Rows from block 7 of a small sound classifier, named by matrix and row number. Rows with one number within an expert belong to one neuron, the router's apart. Each number is 128 + 32 x the weight over its row's rms, rounded and kept within 0 to 255. All counts start at 0.
After each expert's rows are labels from the 100 clips, of 14848, where the router gives the expert most weight on average: "top examples" is what is common among them. Only what is clearly more common there than usual is listed. The data: short read English sentences (LibriTTS-R).
# router: slot weights (model.blocks.7.mlp.router.weight, 8x256), inputs 208-255
# up: expert up (model.blocks.7.mlp.up, 8x128x256), inputs 208-255
# down: expert down (model.blocks.7.mlp.down, 8x256x128, transposed), outputs 208-255

# expert 7
router.7 [124 112 123 166 147 120 116 108  88  98 122  86 105  95 115  57 139 125 108 162 106 195 146 161 154 137 139 123 131 141 113 132 135 182 205 154 115 123 112 110 159 118 137 171 128 103 130 133]
up.0 [154 127 134  99 123 147 101  99 165  94 205 161 150 121  67 158 152 125 138 117 119 139 115 131 197 135 132 151  79 118 112  62  94  87  66  86 136 132 126 138  93 113 196 130  80 179 140 121]
down.0 [ 92 143 176 126 137 129 124 171 148 155 148  97 145 141  58  93 147 149 151 110 105 124 173 140 223 123 132 141 123 132 204 122 171 133 141 121 173 153 138 138 128 125 122 151 173 130  93 153]
up.1 [106 134 118 118 124 109 139 128 136 152  94 122 140 166 134 138  98 134 148 142 160 140 127 134 123 113 100  95 208 134 136 176 189 124 126 167  76 113 153 114 141  92 144 144 123  72 111 128]
down.1 [134 109 172 182  77 144 146 132 114 137 142 125 131 140 120 151 111 144 177 153 100 164 102  91 116 144 145 156  67 101 137  88  56 164 148 155 164 127  91 148 136 195 159 114 180 160 105 131]
up.2 [127 142 151 123 134 117 148 120 150 148  82 132 127 164 130 157  88 129 160 134 153 152 131 129 124  97 101 117 191 130 120 184 197 119 135 165  71 101 168 110 154  90 141 149 141  83 125 133]
down.2 [151 116 139 177  99 114 140 128 153 137 140 110 156 138 105 148  85 147 169 159  96 133  81  88 151 173 168 144  82  85 103  80  75 183 165 157 146 133  97 143 121 196 154 107 144 191 120 133]
up.3 [107 129 125 119 123 144 113 155 137 111 148 105 137 113  38 135 164 118  95  80 137  91 128 126 197 146 138 124  76 129 113  87 122 108  92  73 128 144  97 169  74 126 144 145 103 129 163 145]
down.3 [145 154 112  93 174 114 150 134 124 118 170  93 157 121  43 150 114 141 126 139 115 122 122 132 229 138 182 123  89 170 161  85 148 130  97 147 166 169 144  93 150 137 115 101  75 104  60 178]
top examples: voice: male

# expert 0
router.0 [146 205 152 138  78 162 140 168 111 145 169 145 111 118 154 148 130 127 119 147 115 141  63  56 106 118 145 142  96  89 164 116 125 125 108 133 127 144  90 146 113 189 110 106 160 148  99  89]
up.0 [ 72  80 120 119 161 102 124  70 155 135 136 129 118 117  67 143 123 123 114 101 119 150 145 125 189 113 106 114 129 140  79 127 183  91 119 121  64 127 148 138 161  76 198 156 123  66 177 168]
down.0 [150 158 159 158 119 126 148 155 159 173 123 131 114 152  11  96  90 108 141 139 106 138  56  85 156 159 126 103 137  71 103 156 110 160 120 170 108 161 150 120 159 121 115 156 127 101  85 144]
up.1 [171 143 114  31 168 141  50  87 126  40 150 131 110  92  74 108 123  90 103 149 135 131 142 174 169 137 114 170 164 135  74  98  85 112 121 113 141  91 123 115 181  86 156 155  89 126 195 169]
down.1 [ 92 203 112 109  60 171 112 169 135 103 133 145 128 108  85 110 122 101 145 187  73  90 163 166 171  90 133 111 106 144 160 166 166 111  83 141 133 132 154 113 109 177  66 179 151 149  83 153]
up.2 [122 144 140 174 103 117 129 150 128 128  39 135 145 117 127 111 156  98 137 173 171 121 146 177 116 119  99 133 137 199 144 209 146 172 134 146  79 165  87 114 124 136 140 120 133 127 108 148]
down.2 [116  88 105 108 175 102 110 107 105 128 142  97 124  80  53 105 153 129 126  97 101 111 163 163 204 132  82 151 121 194  25 119 128  91 119  92 145 128 150 107 152 130 176  97  73 140 179 118]
up.3 [172  89 146  68 123 101  58 113 158  61 120 123 149 143 113 133 125 122 138 111 135 149 144 179 153 109 116 137 129 156 120 149 134 120 118 142 103 141 159 128 115  53 167 150 119 135 140 165]
down.3 [ 57 167 149 125 136 158 183 155 161 114 121 149 113  74  74 116 151 136  99 144 133  99 124 137 146  98  64  74 148 130 156 102 180  52  39  99  88 113 185 129 135 187 104 103 114 101 168 156]
top examples: voice: female

# expert 2
router.2 [131 140 155 110 108 117 143 101  95 131 174 142  85  85 107 167 129 129  77 148 143 104 130 144 161 101 116 128 117 116 116 135 150  67 104 116 110 143 160 192 107 115 106 170 139 108 141 180]
up.0 [173  88 142 117 138 118  73 123 139  79 181 144 136 131  57  81 129 144  66 123 130 116 111 128 170 142 161 125  99 128 102  95  10 122 117 136 122 105 108 138 112 148 156 118 139 111 151 112]
down.0 [117 110 138 130 144 104 121 154 121 141 158 145 131 107  84 134 102 105 152 119 121  99 180 178 148 124 167 146  79 124 113  85 150  68  80 112 138 157 151 126 144 121  78 144  92 129 114 153]
up.1 [136 110 148 149 109 150 155  88 115 164 140 167 124 183  89 142 106 130 121  80 144 146  65  50 146 106 162 118 135  82  90 145 134  93 153 158 143  98 152 167 104 135 166 113 173 110  76 124]
down.1 [131 165 129  93 149  95 106 133 117  63 153 123 112  97 136 120 118  97 128 157  81 113 135 177 176 102  94 145 108 102 154 131 148  73  88 142 150 113 168 142 120 111 101 153  97 166 197 168]
up.2 [142  91 139 105 135 155  90  79 110  59 156 125 152 123  57 129 136 199  88  68 148 135 136 128 198 162 134 136  78 115  68 113  89 144 132 118 125 124  71 102  88 129 147 116 122 118 170 130]
down.2 [143 115 168 145 161  71 128 169 138 119 145 109 112 109  63 100 104  95 156 128 113 126 154 183 189 100 127 165 129 142 134 130 135  95 139 108 153 130 141 153 136 126  85 124 123 103 150 177]
up.3 [153  86 114 115 122 172 185  82  75 117 166 154 135 170 111 128  75 158 137 104  60 208  76   0 120  92 144 114 136 103 119 148 120 117 154 163 130 111 180 192 108 158 142  96 133 146 139 144]
down.3 [159 188 153  53 156  81  67 149 115 109 148 130 127  90 136 121 118 125  85 141 112 101 141 178 145 116 102 149 146 126 142 127 150  52 114 126 126 122 135 148 111  97  96 123  92 111 168 177]
top examples: voice: male

# expert 4
router.4 [117 161 102 149 117 108 151  89 107  76 166 129 106  48 136 108 164 107 143 196 131 168 146 172 128 134 102 153 118 105 130 127 146 107  85 127 123 142  86 114 174 129  93 136  96 156 146 115]
up.0 [155 112 150 107 140 121  90 103 141  91 175 175 132 139 117  90 137 163 129 109  86 153  93  79 154 118 170 159  83 139 133 105  62 127 147 128 186  97 137 143 111 109 142 109 126 194 125 140]
down.0 [108 147 101 141 115  75 163  96 142 128 106 111  81 144  88 172 125  84  93  96 164  91 152 112 161  93  97 100 163  49  96 152 150  94 134 123 104 126 171 143 169  89 147 153 149  76 165 107]
up.1 [120 147 104 117 128  97  86 103 129 101 127 143 122 141 103  97 122 189 132 125 151 156 116 163 138 164 131 125 160 178 117 142 103 181 144 151 131 157 117 151 110 119 155 154 142 118 131 109]
down.1 [133 147 102 114 120 148 113 155 127 119 161  68 115 120 111  91 107  71 132 135 138  87 168 138 138  70 130 122  66  74 141 107 174  86 104 134 107 149 149 197 171 123 115 139 131 150 112 141]
up.2 [117 130 129  97 120 130 109 113 142 107 153 163 137 120  99 112 146 164 139  98 118 151  99 106 209 162 154 161  62 144  84  85  90 147 125 143 151 128 141  93 146 104 152 124 123 162 115 143]
down.2 [106 127  83 169 116  98 157 139 145  92 107  68  97 128 100 124 133  87  86 105 128 102 177 127 168  52 107 105 155 127  76 128 114  86  85  95 139 144 139 155 163  84 146 138 147 109 151  96]
up.3 [164 139 154 113 144 110 109 106 158  79 188 169 130 136 138 101 117 148 141 103  71 147  92  81 145 102 141 173 118 113 141  88  77 109 134 143 195  78 141 120 129 119 141  98  98 182 150 166]
down.3 [ 88 111  97 164 125 121 180 110 172 143 112  97  79 152 127 203 134 115  87  78 173  86 137  96 141  62 116  57 155  79  98 172 153  98 101  96  66 139 178 130 160  84 134 129 143 101 152  98]
top examples: voice: male

# expert 6
router.6 [128 145  80 136 163  48 117 135  78 122 136  60 148  75  77  75 153 113 138  94 134  80 174 149 176  88 117 114 134  90 113 110 127 102 193 100 131 128 115 182 170 109 120 156 160 118 170 116]
up.0 [ 94 156 130 180 125 103 164 153 114 191  54 153 114 114 135 119 106 138 101 162 180  88 142 148 111  81  89 112 155 186 105 210 183 167 126 147  49 118 136 137 128 132 122 137 121  42 111 128]
down.0 [153 127 116 160  79 239 143 147  71 121 142 113 165 137 155 184 124 123 198  99 111 135 143  91  84 192 149 110  73  92 130  91  95 138 163 131 120 163  60 162 115 163 129 126 170 152 119  84]
up.1 [121 128 101 137  90 130  98 145 106 108 171  79 147  94  82 120 150 119  87 149 133 174 112  77 165 135 197  97  26 133  98 104 101 104 128 105 144 121 122 130  89 152 156  98 159 124 116 113]
down.1 [120 182 127  63 146 155 112 161 135 101 125  67 136 125  42 114 111 116 169 122  98  62 137 208 170 116 126 138 116 149 147 126 137  98 130 129 130 132 136 147 118 131 117 135 116 119 139 173]
up.2 [135 120 149 114 127  85 100 104 139 112 143 149 121 175  69 107 121 165  97 101 170 165  98  93 190 133 197 146  86 132 107 157 153 155 143 133 116 134 147 128  41  68 171 126 162 134 132 152]
down.2 [ 53 158 170  88 140 147 106 221  86 192 118  37 106  91  97 130 156  87  95  89 107 102 156 122 130  95 152 124 102 207 174 110 156  84 141  92 106 135 125 187 144 125  83 148  91 114 125 163]
up.3 [150 133 120 169  67 120 157  93  92 171 130 109 133 130  78  95 146 110 120 136 108 146  98  83 171 156 104 154  81 163 112  96  90 134 158 136 148 111 140 108  91 185 132 129 189 121 113 105]
down.3 [150 139  95  84 123 118  46 101 117  90 135 122 139 119 146 123 151 114 129 134 136  72 159 160 162  86 181 147 182 148 124 105 211 111  97  75 109 117 167 135 122  66 112 152 113  70 163 140]
top examples: voice: male

# expert 1
router.1 [ 99  43 103 153 158 148 153  66 144  98 169 100  83 103  70 134 135 142  84 136 104 228 154  97 195 138 120  93 139 124  73 133 111 101 129  80 109 119 163 105 128 127 167 174  95  92 157 101]
up.0 [116 151 137 153  92  96 120 131  88 115 176  92 124  78  89  96 200 121 109 141 152 151 142 105 160 137 157 114  65 130 118 119 164 128 105  76 107 169 125 106 108 126  94 127 151 129 128 111]
down.0 [160 171 123 103 123 110 121 143 116 109 166 202 114 141 120 144  71  89 124  64 124 103  67 131 174  68 114 118 136  60 178 115 128  83 135 183 127  69 130 182 108 129 161 114 137 128 157 133]
up.1 [150 135 117  72 193 118 120 130 169  94 123  75 173 103  25 149 129 141 153 178  52 173 128 176 178 159 136 198 189  84  73 108 137 116 111 141 150 111 147 162 182  66 156 119 148 136 130 130]
down.1 [ 89  92 102  90 107 143 151  92 118 146 121 149 130 152  72 136 253 129 131 118 149 120 100 190 148 131 134 154 143 156 153  83 150 111  67 111  93 158 117 123 134 111  68  90 138 142 101 149]
up.2 [148 198 139  90  82 103 127 215  54 113 110 127 153 120  80  54 134 105 110 147 131  65 128 139 162 149 115 127  93 162 131 146 107 165  81 149  95 144  84 119 107  84 108 139 125 109 195 170]
down.2 [101 199  86  64 143 155  98 160 169 123 114 201 145 109 140 101 166 120 120 124 163 139 176 171 129 102 136 121 102 174 169 143 187 126 154 101  99 144 145 142 119  89 112 121 106 122 179 141]
up.3 [173 147 144 102 143 138  65 112 159  70 132 140 157  75  74 127 131 125 112 114 134 120 148 178 134 137 159 200 150 138 101  95 120 132 111 141  89  99  61  95 134  67 127 107 139 153 155 149]
down.3 [117 123 104 154 173 126 167 139 124 172 141 102 177 134 153 158 228 130 100 177 146 176 131 113 130 179 145 144 152 113 134 141 118  91 133 105 131 177 112 155 106 109 163  79  95 110 115 103]
top examples: voice: female

# expert 3
router.3 [104 101  96 128 146 130 143  58 189 169 137 132  91 109  37 142 118 130 123 126 147 163 126 119 235 104 163  85 134 145  39 131 165  89  66 105 105 147 153  98 127  88 208 148 140 105  67 108]
up.0 [ 85  90 102 145 137 122 171  92 118 174 138 157 162 124 146 156 124 142 172 108 116 187  70  83 139  81  76 149 132 100 128 140 154  98 142 160 175  77 172 112  80 146 147  64 167 174 115  93]
down.0 [170 151 212  83 152 192  98 108 177  89 120 165  80 166 171 113 111 109 106 108 119  95 160 121 105 161 186 126 129  95 186  95  66 149  86 126 159 154 113 100 126 114 108 134 115 136 133 114]
up.1 [174 104 133 139 117 110 136  97 138  35 149 134 144 158 135 100  63 135 124 114 140 105 101  99 162 137 107 120 130 101 115 132  72 134 152 160 151  80 129 166 103 160 157  72 158 134 211 122]
down.1 [103  74 158 129 163 117  82 163 138 161 147 121 108 127 206 185 141  75 138 169 100 119 190 142 109 133 131 117 109 158  90 164 153 154 116  75  51 152 149 163 122 146 107 205  55  76  97 124]
up.2 [114 170 104  94 142 169 118 201 136 120 142 146 153 135  80 139 158 114 132 127 145 136 106 144 151 126 138 145  55 131 126 136 196 148  67 157 142 129  85  76 102  58 149 133  85 114 122 207]
down.2 [122  67 139 119 123 133 162 115 124  91 140 152 135 153 100 117  95 128 149 159 107 177 166 122 178 179 130 118 145  88 139 125  91 154 165 147 121 139 163 178 186 137 153 133  98 138  61  90]
up.3 [157 137 155  99 163 140  97 120 122  67 119 109 103 121  81 109 144 114 121 136 155 148 147 183 158 131 204 160  92 139 118 148 135 121 121 115  88 175  51  65 127  44 112 148  98 103 147 188]
down.3 [105 144 106 137  96 167 138 155  85 145 159 144  89 137  93 136  79 154 164 137 107 153 148 116 181 161 105 153 104 173  99 151 114  62 145 119 145  90 134 137 116 117 107 104 177  91  79 143]
top examples: voice: male