From a checkpoint of a small sound classifier: 148.9 epochs.
Rows from block 6, named by matrix and row number. Rows with one number belong to one neuron. Each number is 200 + 30 x the weight over its row's rms, rounded and kept within 0 to 999. All counts start at 0. After the name is the row's rms in percent of the matrix's.
# fc1: MLP up (model.blocks.6.mlp.fc1.weight, 1024x256), inputs 0-85
# fc2: MLP down (model.blocks.6.mlp.fc2.weight, 256x1024, transposed), outputs 0-85
fc1.658,061,187,206,206,194,164,224,247,180,182,264,194,152,197,232,203,158,206,193,205,210,181,245,160,159,163,168,190,169,220,153,165,154,173,157,245,251,195,234,187,179,242,211,214,163,223,164,189,238,148,234,276,191,242,197,106,216,146,144,234,188,202,208,164,219,228,213,231,205,233,203,204,206,177,179,231,186,256,199,206,186,225,215,207,213,255,183
fc2.658,072,200,183,222,183,196,203,265,216,167,221,176,185,170,219,209,219,252,133,162,226,188,178,213,162,179,239,199,255,206,236,188,221,185,192,198,191,179,199,210,237,268,214,200,195,198,205,200,132,237,184,165,218,174,197,249,197,205,216,231,160,159,186,197,176,169,219,206,201,191,180,198,184,227,180,138,155,203,248,213,165,184,195,194,163,186,159
fc1.659,092,210,161,209,205,242,237,198,216,188,199,206,176,198,193,201,182,184,224,121,185,190,163,176,236,153,163,196,204,212,163,208,185,217,224,218,175,198,207,154,183,183,189,225,227,220,238,198,187,179,186,194,200,215,200,201,152,162,161,194,184,224,227,190,191,149,204,188,238,211,203,186,227,300,209,196,209,246,202,159,187,305,116,157,215,226,204
fc2.659,080,252,214,213,214,226,192,288,240,216,196,177,208,227,161,220,138,234,156,244,200,202,216,195,208,205,221,178,177,179,196,122,191,220,214,163,201,205,196,191,160,203,259,195,186,260,227,159,181,219,233,199,228,184,193,231,201,191,218,231,229,211,253,176,174,176,216,191,169,217,248,175,173,187,198,186,107,187,228,207,223,217,249,167,264,212,242
fc1.660,088,238,202,256,218,186,239,214,249,219,217,197,203,225,206,200,177,195,223,189,181,174,195,163,211,140,193,188,220,222,153,152,171,273,233,171,186,158,237,142,192,214,222,171,171,226,222,176,188,185,234,229,170,215,197,178,195,114,195,156,212,237,210,164,210,191,202,227,184,204,260,219,199,251,178,209,223,220,205,206,178,253,166,196,220,188,250
fc2.660,082,192,187,166,184,246,228,257,199,173,214,214,163,163,192,186,175,226,147,191,228,217,206,248,207,180,235,196,250,217,184,246,211,176,223,221,181,200,211,199,209,201,222,217,212,225,169,173,201,187,199,217,205,191,185,264,198,232,232,238,195,186,249,199,179,175,266,188,180,183,209,165,153,232,188,178,130,183,168,185,202,231,234,223,255,187,255
fc1.661,114,226,198,241,206,191,201,211,219,203,207,183,183,226,165,144,190,187,196,178,187,235,216,176,233,159,161,206,186,201,145,157,200,190,236,160,209,228,265,167,190,269,197,193,161,217,198,204,158,194,238,211,180,216,221,200,175,151,215,165,208,226,209,199,229,175,157,220,212,195,215,187,231,291,209,240,178,198,258,225,212,273,159,199,159,183,190
fc2.661,116,188,140,213,218,174,180,271,200,194,227,240,160,156,164,222,224,258,177,178,193,229,179,235,180,186,229,229,209,187,237,163,191,158,232,221,216,186,198,188,240,228,258,211,190,261,162,233,197,191,207,203,213,195,197,204,196,209,200,262,227,228,247,213,153,175,203,189,200,207,231,199,191,197,152,232,246,204,148,214,197,203,235,220,270,207,189
fc1.662,065,129,204,215,159,204,216,191,193,211,182,198,234,176,196,200,175,184,239,169,199,192,226,206,204,213,183,139,192,234,228,203,142,230,185,203,158,256,231,185,168,183,204,237,132,208,245,210,248,242,226,181,190,211,222,252,197,223,169,164,193,228,246,210,208,167,207,206,187,146,207,210,262,229,191,193,228,206,212,196,221,238,167,184,112,216,165
fc2.662,081,204,194,230,217,220,215,242,187,235,223,188,217,210,195,193,153,225,205,163,211,192,222,188,164,235,213,195,184,206,200,172,236,207,205,210,211,135,185,166,224,195,235,263,188,190,218,203,172,256,224,240,166,181,173,170,173,154,250,277,189,216,157,236,187,217,168,207,219,192,220,235,193,226,199,189,217,191,216,212,199,207,182,205,238,167,227
fc1.663,065,219,240,175,211,140,212,219,230,186,205,145,278,193,210,157,168,220,115,199,162,188,236,169,203,197,145,188,186,237,208,158,169,212,200,230,145,209,215,217,226,165,189,189,192,190,278,212,161,211,203,225,166,191,208,191,163,199,197,215,197,195,213,195,210,188,216,179,201,216,201,203,226,215,167,209,224,176,202,234,202,217,161,192,230,190,240
fc2.663,081,192,174,196,179,201,290,178,231,219,200,215,202,224,177,224,255,182,201,192,176,170,205,169,214,233,215,212,210,143,151,233,284,173,189,221,205,225,208,230,224,160,180,210,212,213,220,253,224,200,193,210,192,222,176,192,203,220,230,142,142,211,164,257,227,251,160,203,205,199,201,236,174,186,218,129,205,182,215,212,179,191,205,200,230,218,215
fc1.664,049,173,250,158,181,186,192,186,188,160,227,170,200,199,177,197,175,170,216,231,209,221,244,167,174,234,222,209,149,206,197,223,187,204,223,224,159,270,178,178,173,183,222,167,230,208,198,237,183,241,137,173,211,231,181,239,219,203,188,176,248,236,192,202,199,223,252,154,167,161,184,198,267,185,188,187,157,190,231,186,162,216,186,213,196,161,223
fc2.664,040,188,229,196,195,199,232,201,192,247,199,219,189,177,237,181,218,153,256,171,219,162,194,218,205,168,161,224,250,165,216,211,202,219,165,222,241,167,219,205,175,147,185,285,203,189,147,153,168,235,179,170,197,208,174,225,215,168,192,215,182,213,258,272,244,216,200,169,209,207,199,224,129,243,221,213,234,163,190,214,177,217,209,198,254,186,235
fc1.665,086,207,184,237,166,191,199,216,246,253,267,200,180,205,173,145,175,176,204,172,206,194,173,177,278,164,170,222,182,174,184,206,204,232,228,186,173,170,232,154,251,208,199,206,202,230,209,239,162,190,187,223,176,201,185,208,139,191,222,178,195,203,209,182,220,211,216,178,237,269,197,200,220,243,180,181,200,218,212,203,202,261,151,195,172,208,239
fc2.665,069,192,217,249,193,208,225,237,279,255,158,214,208,181,205,226,193,202,204,220,176,223,203,185,186,254,179,250,204,204,136,182,226,218,219,247,192,242,226,130,183,158,214,226,217,240,228,147,217,196,189,182,219,184,158,176,161,193,172,87,206,195,186,176,195,214,211,177,202,177,248,196,233,206,210,180,226,173,178,197,169,217,209,199,187,218,230
fc1.666,047,172,180,186,188,230,172,171,154,196,216,203,219,186,251,205,248,198,191,147,153,153,153,238,180,226,212,178,231,183,205,238,238,167,161,159,240,223,228,201,188,244,167,205,218,151,221,193,177,207,130,194,166,190,174,244,225,239,215,159,216,221,191,163,193,203,203,136,218,175,227,247,199,163,241,181,229,176,150,198,176,244,187,160,230,164,176
fc2.666,047,207,221,179,210,210,269,224,205,203,168,160,185,224,178,217,157,140,241,228,244,235,180,224,223,182,225,234,212,217,216,151,204,143,198,192,160,183,208,186,260,164,210,203,190,216,176,193,188,251,211,181,223,197,224,132,194,182,167,217,201,178,235,220,190,191,197,205,186,177,223,199,208,214,220,224,195,160,211,199,193,233,177,231,167,231,196
fc1.667,166,189,180,194,186,219,177,142,232,178,226,196,197,212,150,234,197,250,215,154,213,186,224,196,239,210,193,196,174,195,205,190,190,228,191,206,194,232,211,201,198,175,209,201,185,194,137,260,176,195,198,178,155,183,185,201,188,207,238,215,173,174,261,238,202,185,175,204,246,204,164,192,210,284,156,186,251,209,295,241,179,256,166,221,187,194,217
fc2.667,206,169,175,218,269,156,175,229,181,195,188,222,149,222,205,221,187,159,178,185,211,186,196,124,230,196,179,210,218,157,155,211,215,184,233,234,191,203,188,142,214,202,275,235,232,203,224,231,195,195,207,191,285,187,157,140,214,157,209,156,226,243,198,172,207,192,153,183,235,155,196,212,184,203,191,228,197,207,218,200,163,197,190,213,274,216,202
fc1.668,126,185,209,238,206,171,159,221,202,214,220,145,210,236,219,191,180,211,156,190,218,172,237,147,247,186,172,215,166,158,237,148,184,241,230,211,175,138,262,173,186,223,223,184,166,221,210,193,141,184,198,191,214,174,202,196,178,139,222,204,211,192,204,197,244,231,168,226,191,199,219,224,208,255,172,178,226,198,221,213,174,257,140,172,253,188,225
fc2.668,147,194,190,167,212,183,247,259,197,184,178,224,186,187,143,210,190,184,149,170,190,230,203,206,179,213,247,211,231,177,172,243,255,145,217,214,208,242,199,168,187,196,227,244,196,217,180,160,257,216,188,233,273,217,189,245,206,244,199,167,182,184,191,172,164,179,197,188,157,178,188,212,186,230,189,211,188,211,194,217,206,204,222,220,197,213,271
fc1.669,092,207,172,218,182,204,201,185,174,196,168,187,197,212,225,195,157,222,155,106,237,226,161,210,246,226,180,209,200,189,196,178,154,207,214,174,185,219,174,193,159,213,217,189,208,194,190,165,199,159,228,194,213,208,166,200,199,199,222,191,234,236,199,186,194,161,211,145,223,209,168,195,234,326,175,219,193,274,232,201,214,292,119,227,183,213,174
fc2.669,095,195,209,175,206,182,177,258,196,194,203,202,165,190,168,204,156,238,146,241,182,218,219,211,185,249,207,195,222,168,269,134,188,185,188,172,215,217,240,175,165,207,256,226,212,204,188,201,237,228,219,215,252,200,223,235,197,218,226,211,217,198,247,184,195,218,195,189,192,193,223,202,186,282,186,193,153,176,194,235,228,242,284,210,189,215,262
fc1.670,123,185,215,220,180,263,214,193,176,227,199,201,168,205,160,135,224,191,242,153,191,231,189,194,222,171,142,185,204,164,143,159,186,181,233,204,207,247,211,155,182,230,225,181,204,202,217,223,187,200,229,200,196,219,219,234,190,180,196,192,175,215,237,196,229,175,143,177,227,162,202,209,195,266,205,212,183,243,220,215,210,279,147,223,189,209,203
fc2.670,117,214,206,201,230,177,187,282,223,193,212,252,162,194,154,197,178,214,184,181,181,171,200,178,191,216,219,215,158,188,182,162,176,190,193,160,210,182,182,169,252,210,260,231,206,242,173,215,209,254,219,220,183,186,186,194,246,156,240,186,235,255,245,203,195,190,179,191,219,208,259,180,185,188,194,252,184,202,155,196,203,165,224,204,266,198,216
fc1.671,195,220,226,211,255,171,181,192,161,212,202,194,166,206,235,204,161,199,142,162,168,212,212,178,234,234,229,184,190,146,217,230,176,190,173,167,237,179,216,203,158,193,186,210,199,147,178,185,224,211,235,233,194,216,240,220,199,233,238,214,208,168,226,203,253,152,179,216,129,214,196,202,183,252,237,197,170,191,245,185,246,256,147,233,206,144,206
fc2.671,214,238,204,162,129,224,228,268,208,181,241,218,204,163,109,191,178,237,214,232,207,215,231,244,179,168,202,201,168,235,185,187,230,189,180,163,189,177,208,211,285,254,186,146,183,258,194,200,219,192,171,172,209,190,208,196,197,211,161,190,175,217,203,197,170,211,203,227,208,190,247,186,177,235,168,226,273,189,130,214,226,215,241,202,244,201,202
fc1.672,102,178,241,215,206,201,238,194,193,211,205,212,187,264,179,192,177,187,220,137,164,185,188,135,250,138,175,201,210,200,205,168,175,232,175,189,198,212,198,171,187,185,203,198,211,197,240,214,176,222,175,205,152,235,234,189,202,178,177,212,165,186,234,181,226,182,210,201,222,237,278,198,173,270,219,159,172,202,197,180,192,270,103,182,215,205,174
fc2.672,099,223,186,150,214,208,163,289,196,181,207,194,227,179,221,219,220,193,174,250,207,185,196,203,161,161,238,225,137,198,203,231,218,148,207,210,213,140,190,226,173,268,185,174,226,219,217,149,186,210,190,203,266,187,184,223,199,234,170,239,223,170,157,188,188,185,172,195,171,198,214,198,174,208,201,177,173,200,123,166,212,180,221,184,315,213,162
fc1.673,053,246,202,188,211,176,187,167,184,205,213,229,244,215,208,245,225,193,220,235,160,196,204,153,174,152,182,148,273,174,174,226,198,228,183,201,172,223,196,167,225,233,212,154,156,210,217,225,215,181,174,195,176,202,201,210,173,156,193,168,188,212,190,199,210,153,164,177,173,209,251,229,213,207,193,208,259,151,210,167,250,223,185,148,168,233,235
fc2.673,063,207,225,241,216,200,278,212,150,182,200,193,198,222,210,198,126,196,174,193,198,230,199,235,184,184,232,161,190,228,177,178,177,232,236,220,199,202,178,199,177,179,249,218,175,222,222,215,169,231,238,158,230,209,174,188,206,201,266,203,172,181,150,222,227,230,158,197,239,187,201,184,245,177,200,195,229,191,238,206,178,165,223,201,240,176,205
fc1.674,095,169,176,212,167,192,225,228,247,197,241,174,222,218,196,184,141,166,204,205,161,195,184,150,280,210,171,230,187,189,192,151,155,221,198,203,197,178,226,172,217,238,213,149,190,202,225,188,147,176,232,202,172,227,188,196,207,171,188,186,177,245,205,153,252,217,163,176,207,212,261,219,188,273,206,177,245,221,208,188,198,277,150,173,215,191,196
fc2.674,075,174,194,211,161,242,243,275,219,205,172,183,221,183,159,173,157,253,194,207,196,228,208,230,192,191,187,224,214,235,215,182,206,232,220,181,185,212,206,187,164,208,215,222,190,271,184,128,199,237,195,226,184,196,172,253,199,215,168,203,187,241,204,166,130,183,217,185,163,216,269,177,208,187,201,190,164,194,147,200,211,172,248,213,212,204,263
fc1.675,103,198,203,223,196,205,207,220,197,227,159,159,190,235,183,182,158,207,180,135,189,180,153,182,246,205,167,211,214,201,171,192,189,244,233,214,188,199,203,176,181,234,191,178,218,204,242,152,186,176,204,234,201,200,199,214,195,163,145,165,183,224,175,199,228,191,231,142,193,210,213,177,200,281,209,162,217,239,184,189,198,258,112,178,220,204,212
fc2.675,083,181,211,201,174,214,202,300,249,172,212,201,190,189,167,239,158,214,190,252,194,178,197,218,177,191,240,210,198,202,245,170,225,213,201,181,204,238,184,203,190,199,213,190,176,243,188,175,187,217,198,187,225,181,188,233,207,244,218,221,176,198,210,227,166,191,198,208,185,207,253,184,172,252,186,195,196,187,199,225,194,185,253,228,186,229,248
fc1.676,098,188,196,217,220,223,216,248,215,213,201,189,184,216,166,124,183,173,229,158,167,216,205,150,256,190,168,206,226,176,173,136,213,181,240,182,187,188,253,159,205,207,179,236,181,218,240,181,176,200,235,201,176,208,201,195,215,181,206,194,199,180,207,172,229,228,180,219,183,224,210,246,204,275,196,197,219,194,213,232,214,275,145,184,150,194,198
fc2.676,094,234,196,187,232,167,215,252,187,190,212,207,181,177,170,228,214,183,168,202,186,203,178,222,162,186,281,222,187,207,219,172,235,179,212,192,230,166,199,206,209,205,229,217,192,233,167,211,227,206,182,247,206,216,185,240,188,200,196,181,235,203,219,197,199,180,200,180,169,201,242,189,183,152,180,224,217,196,107,192,234,158,281,205,273,212,227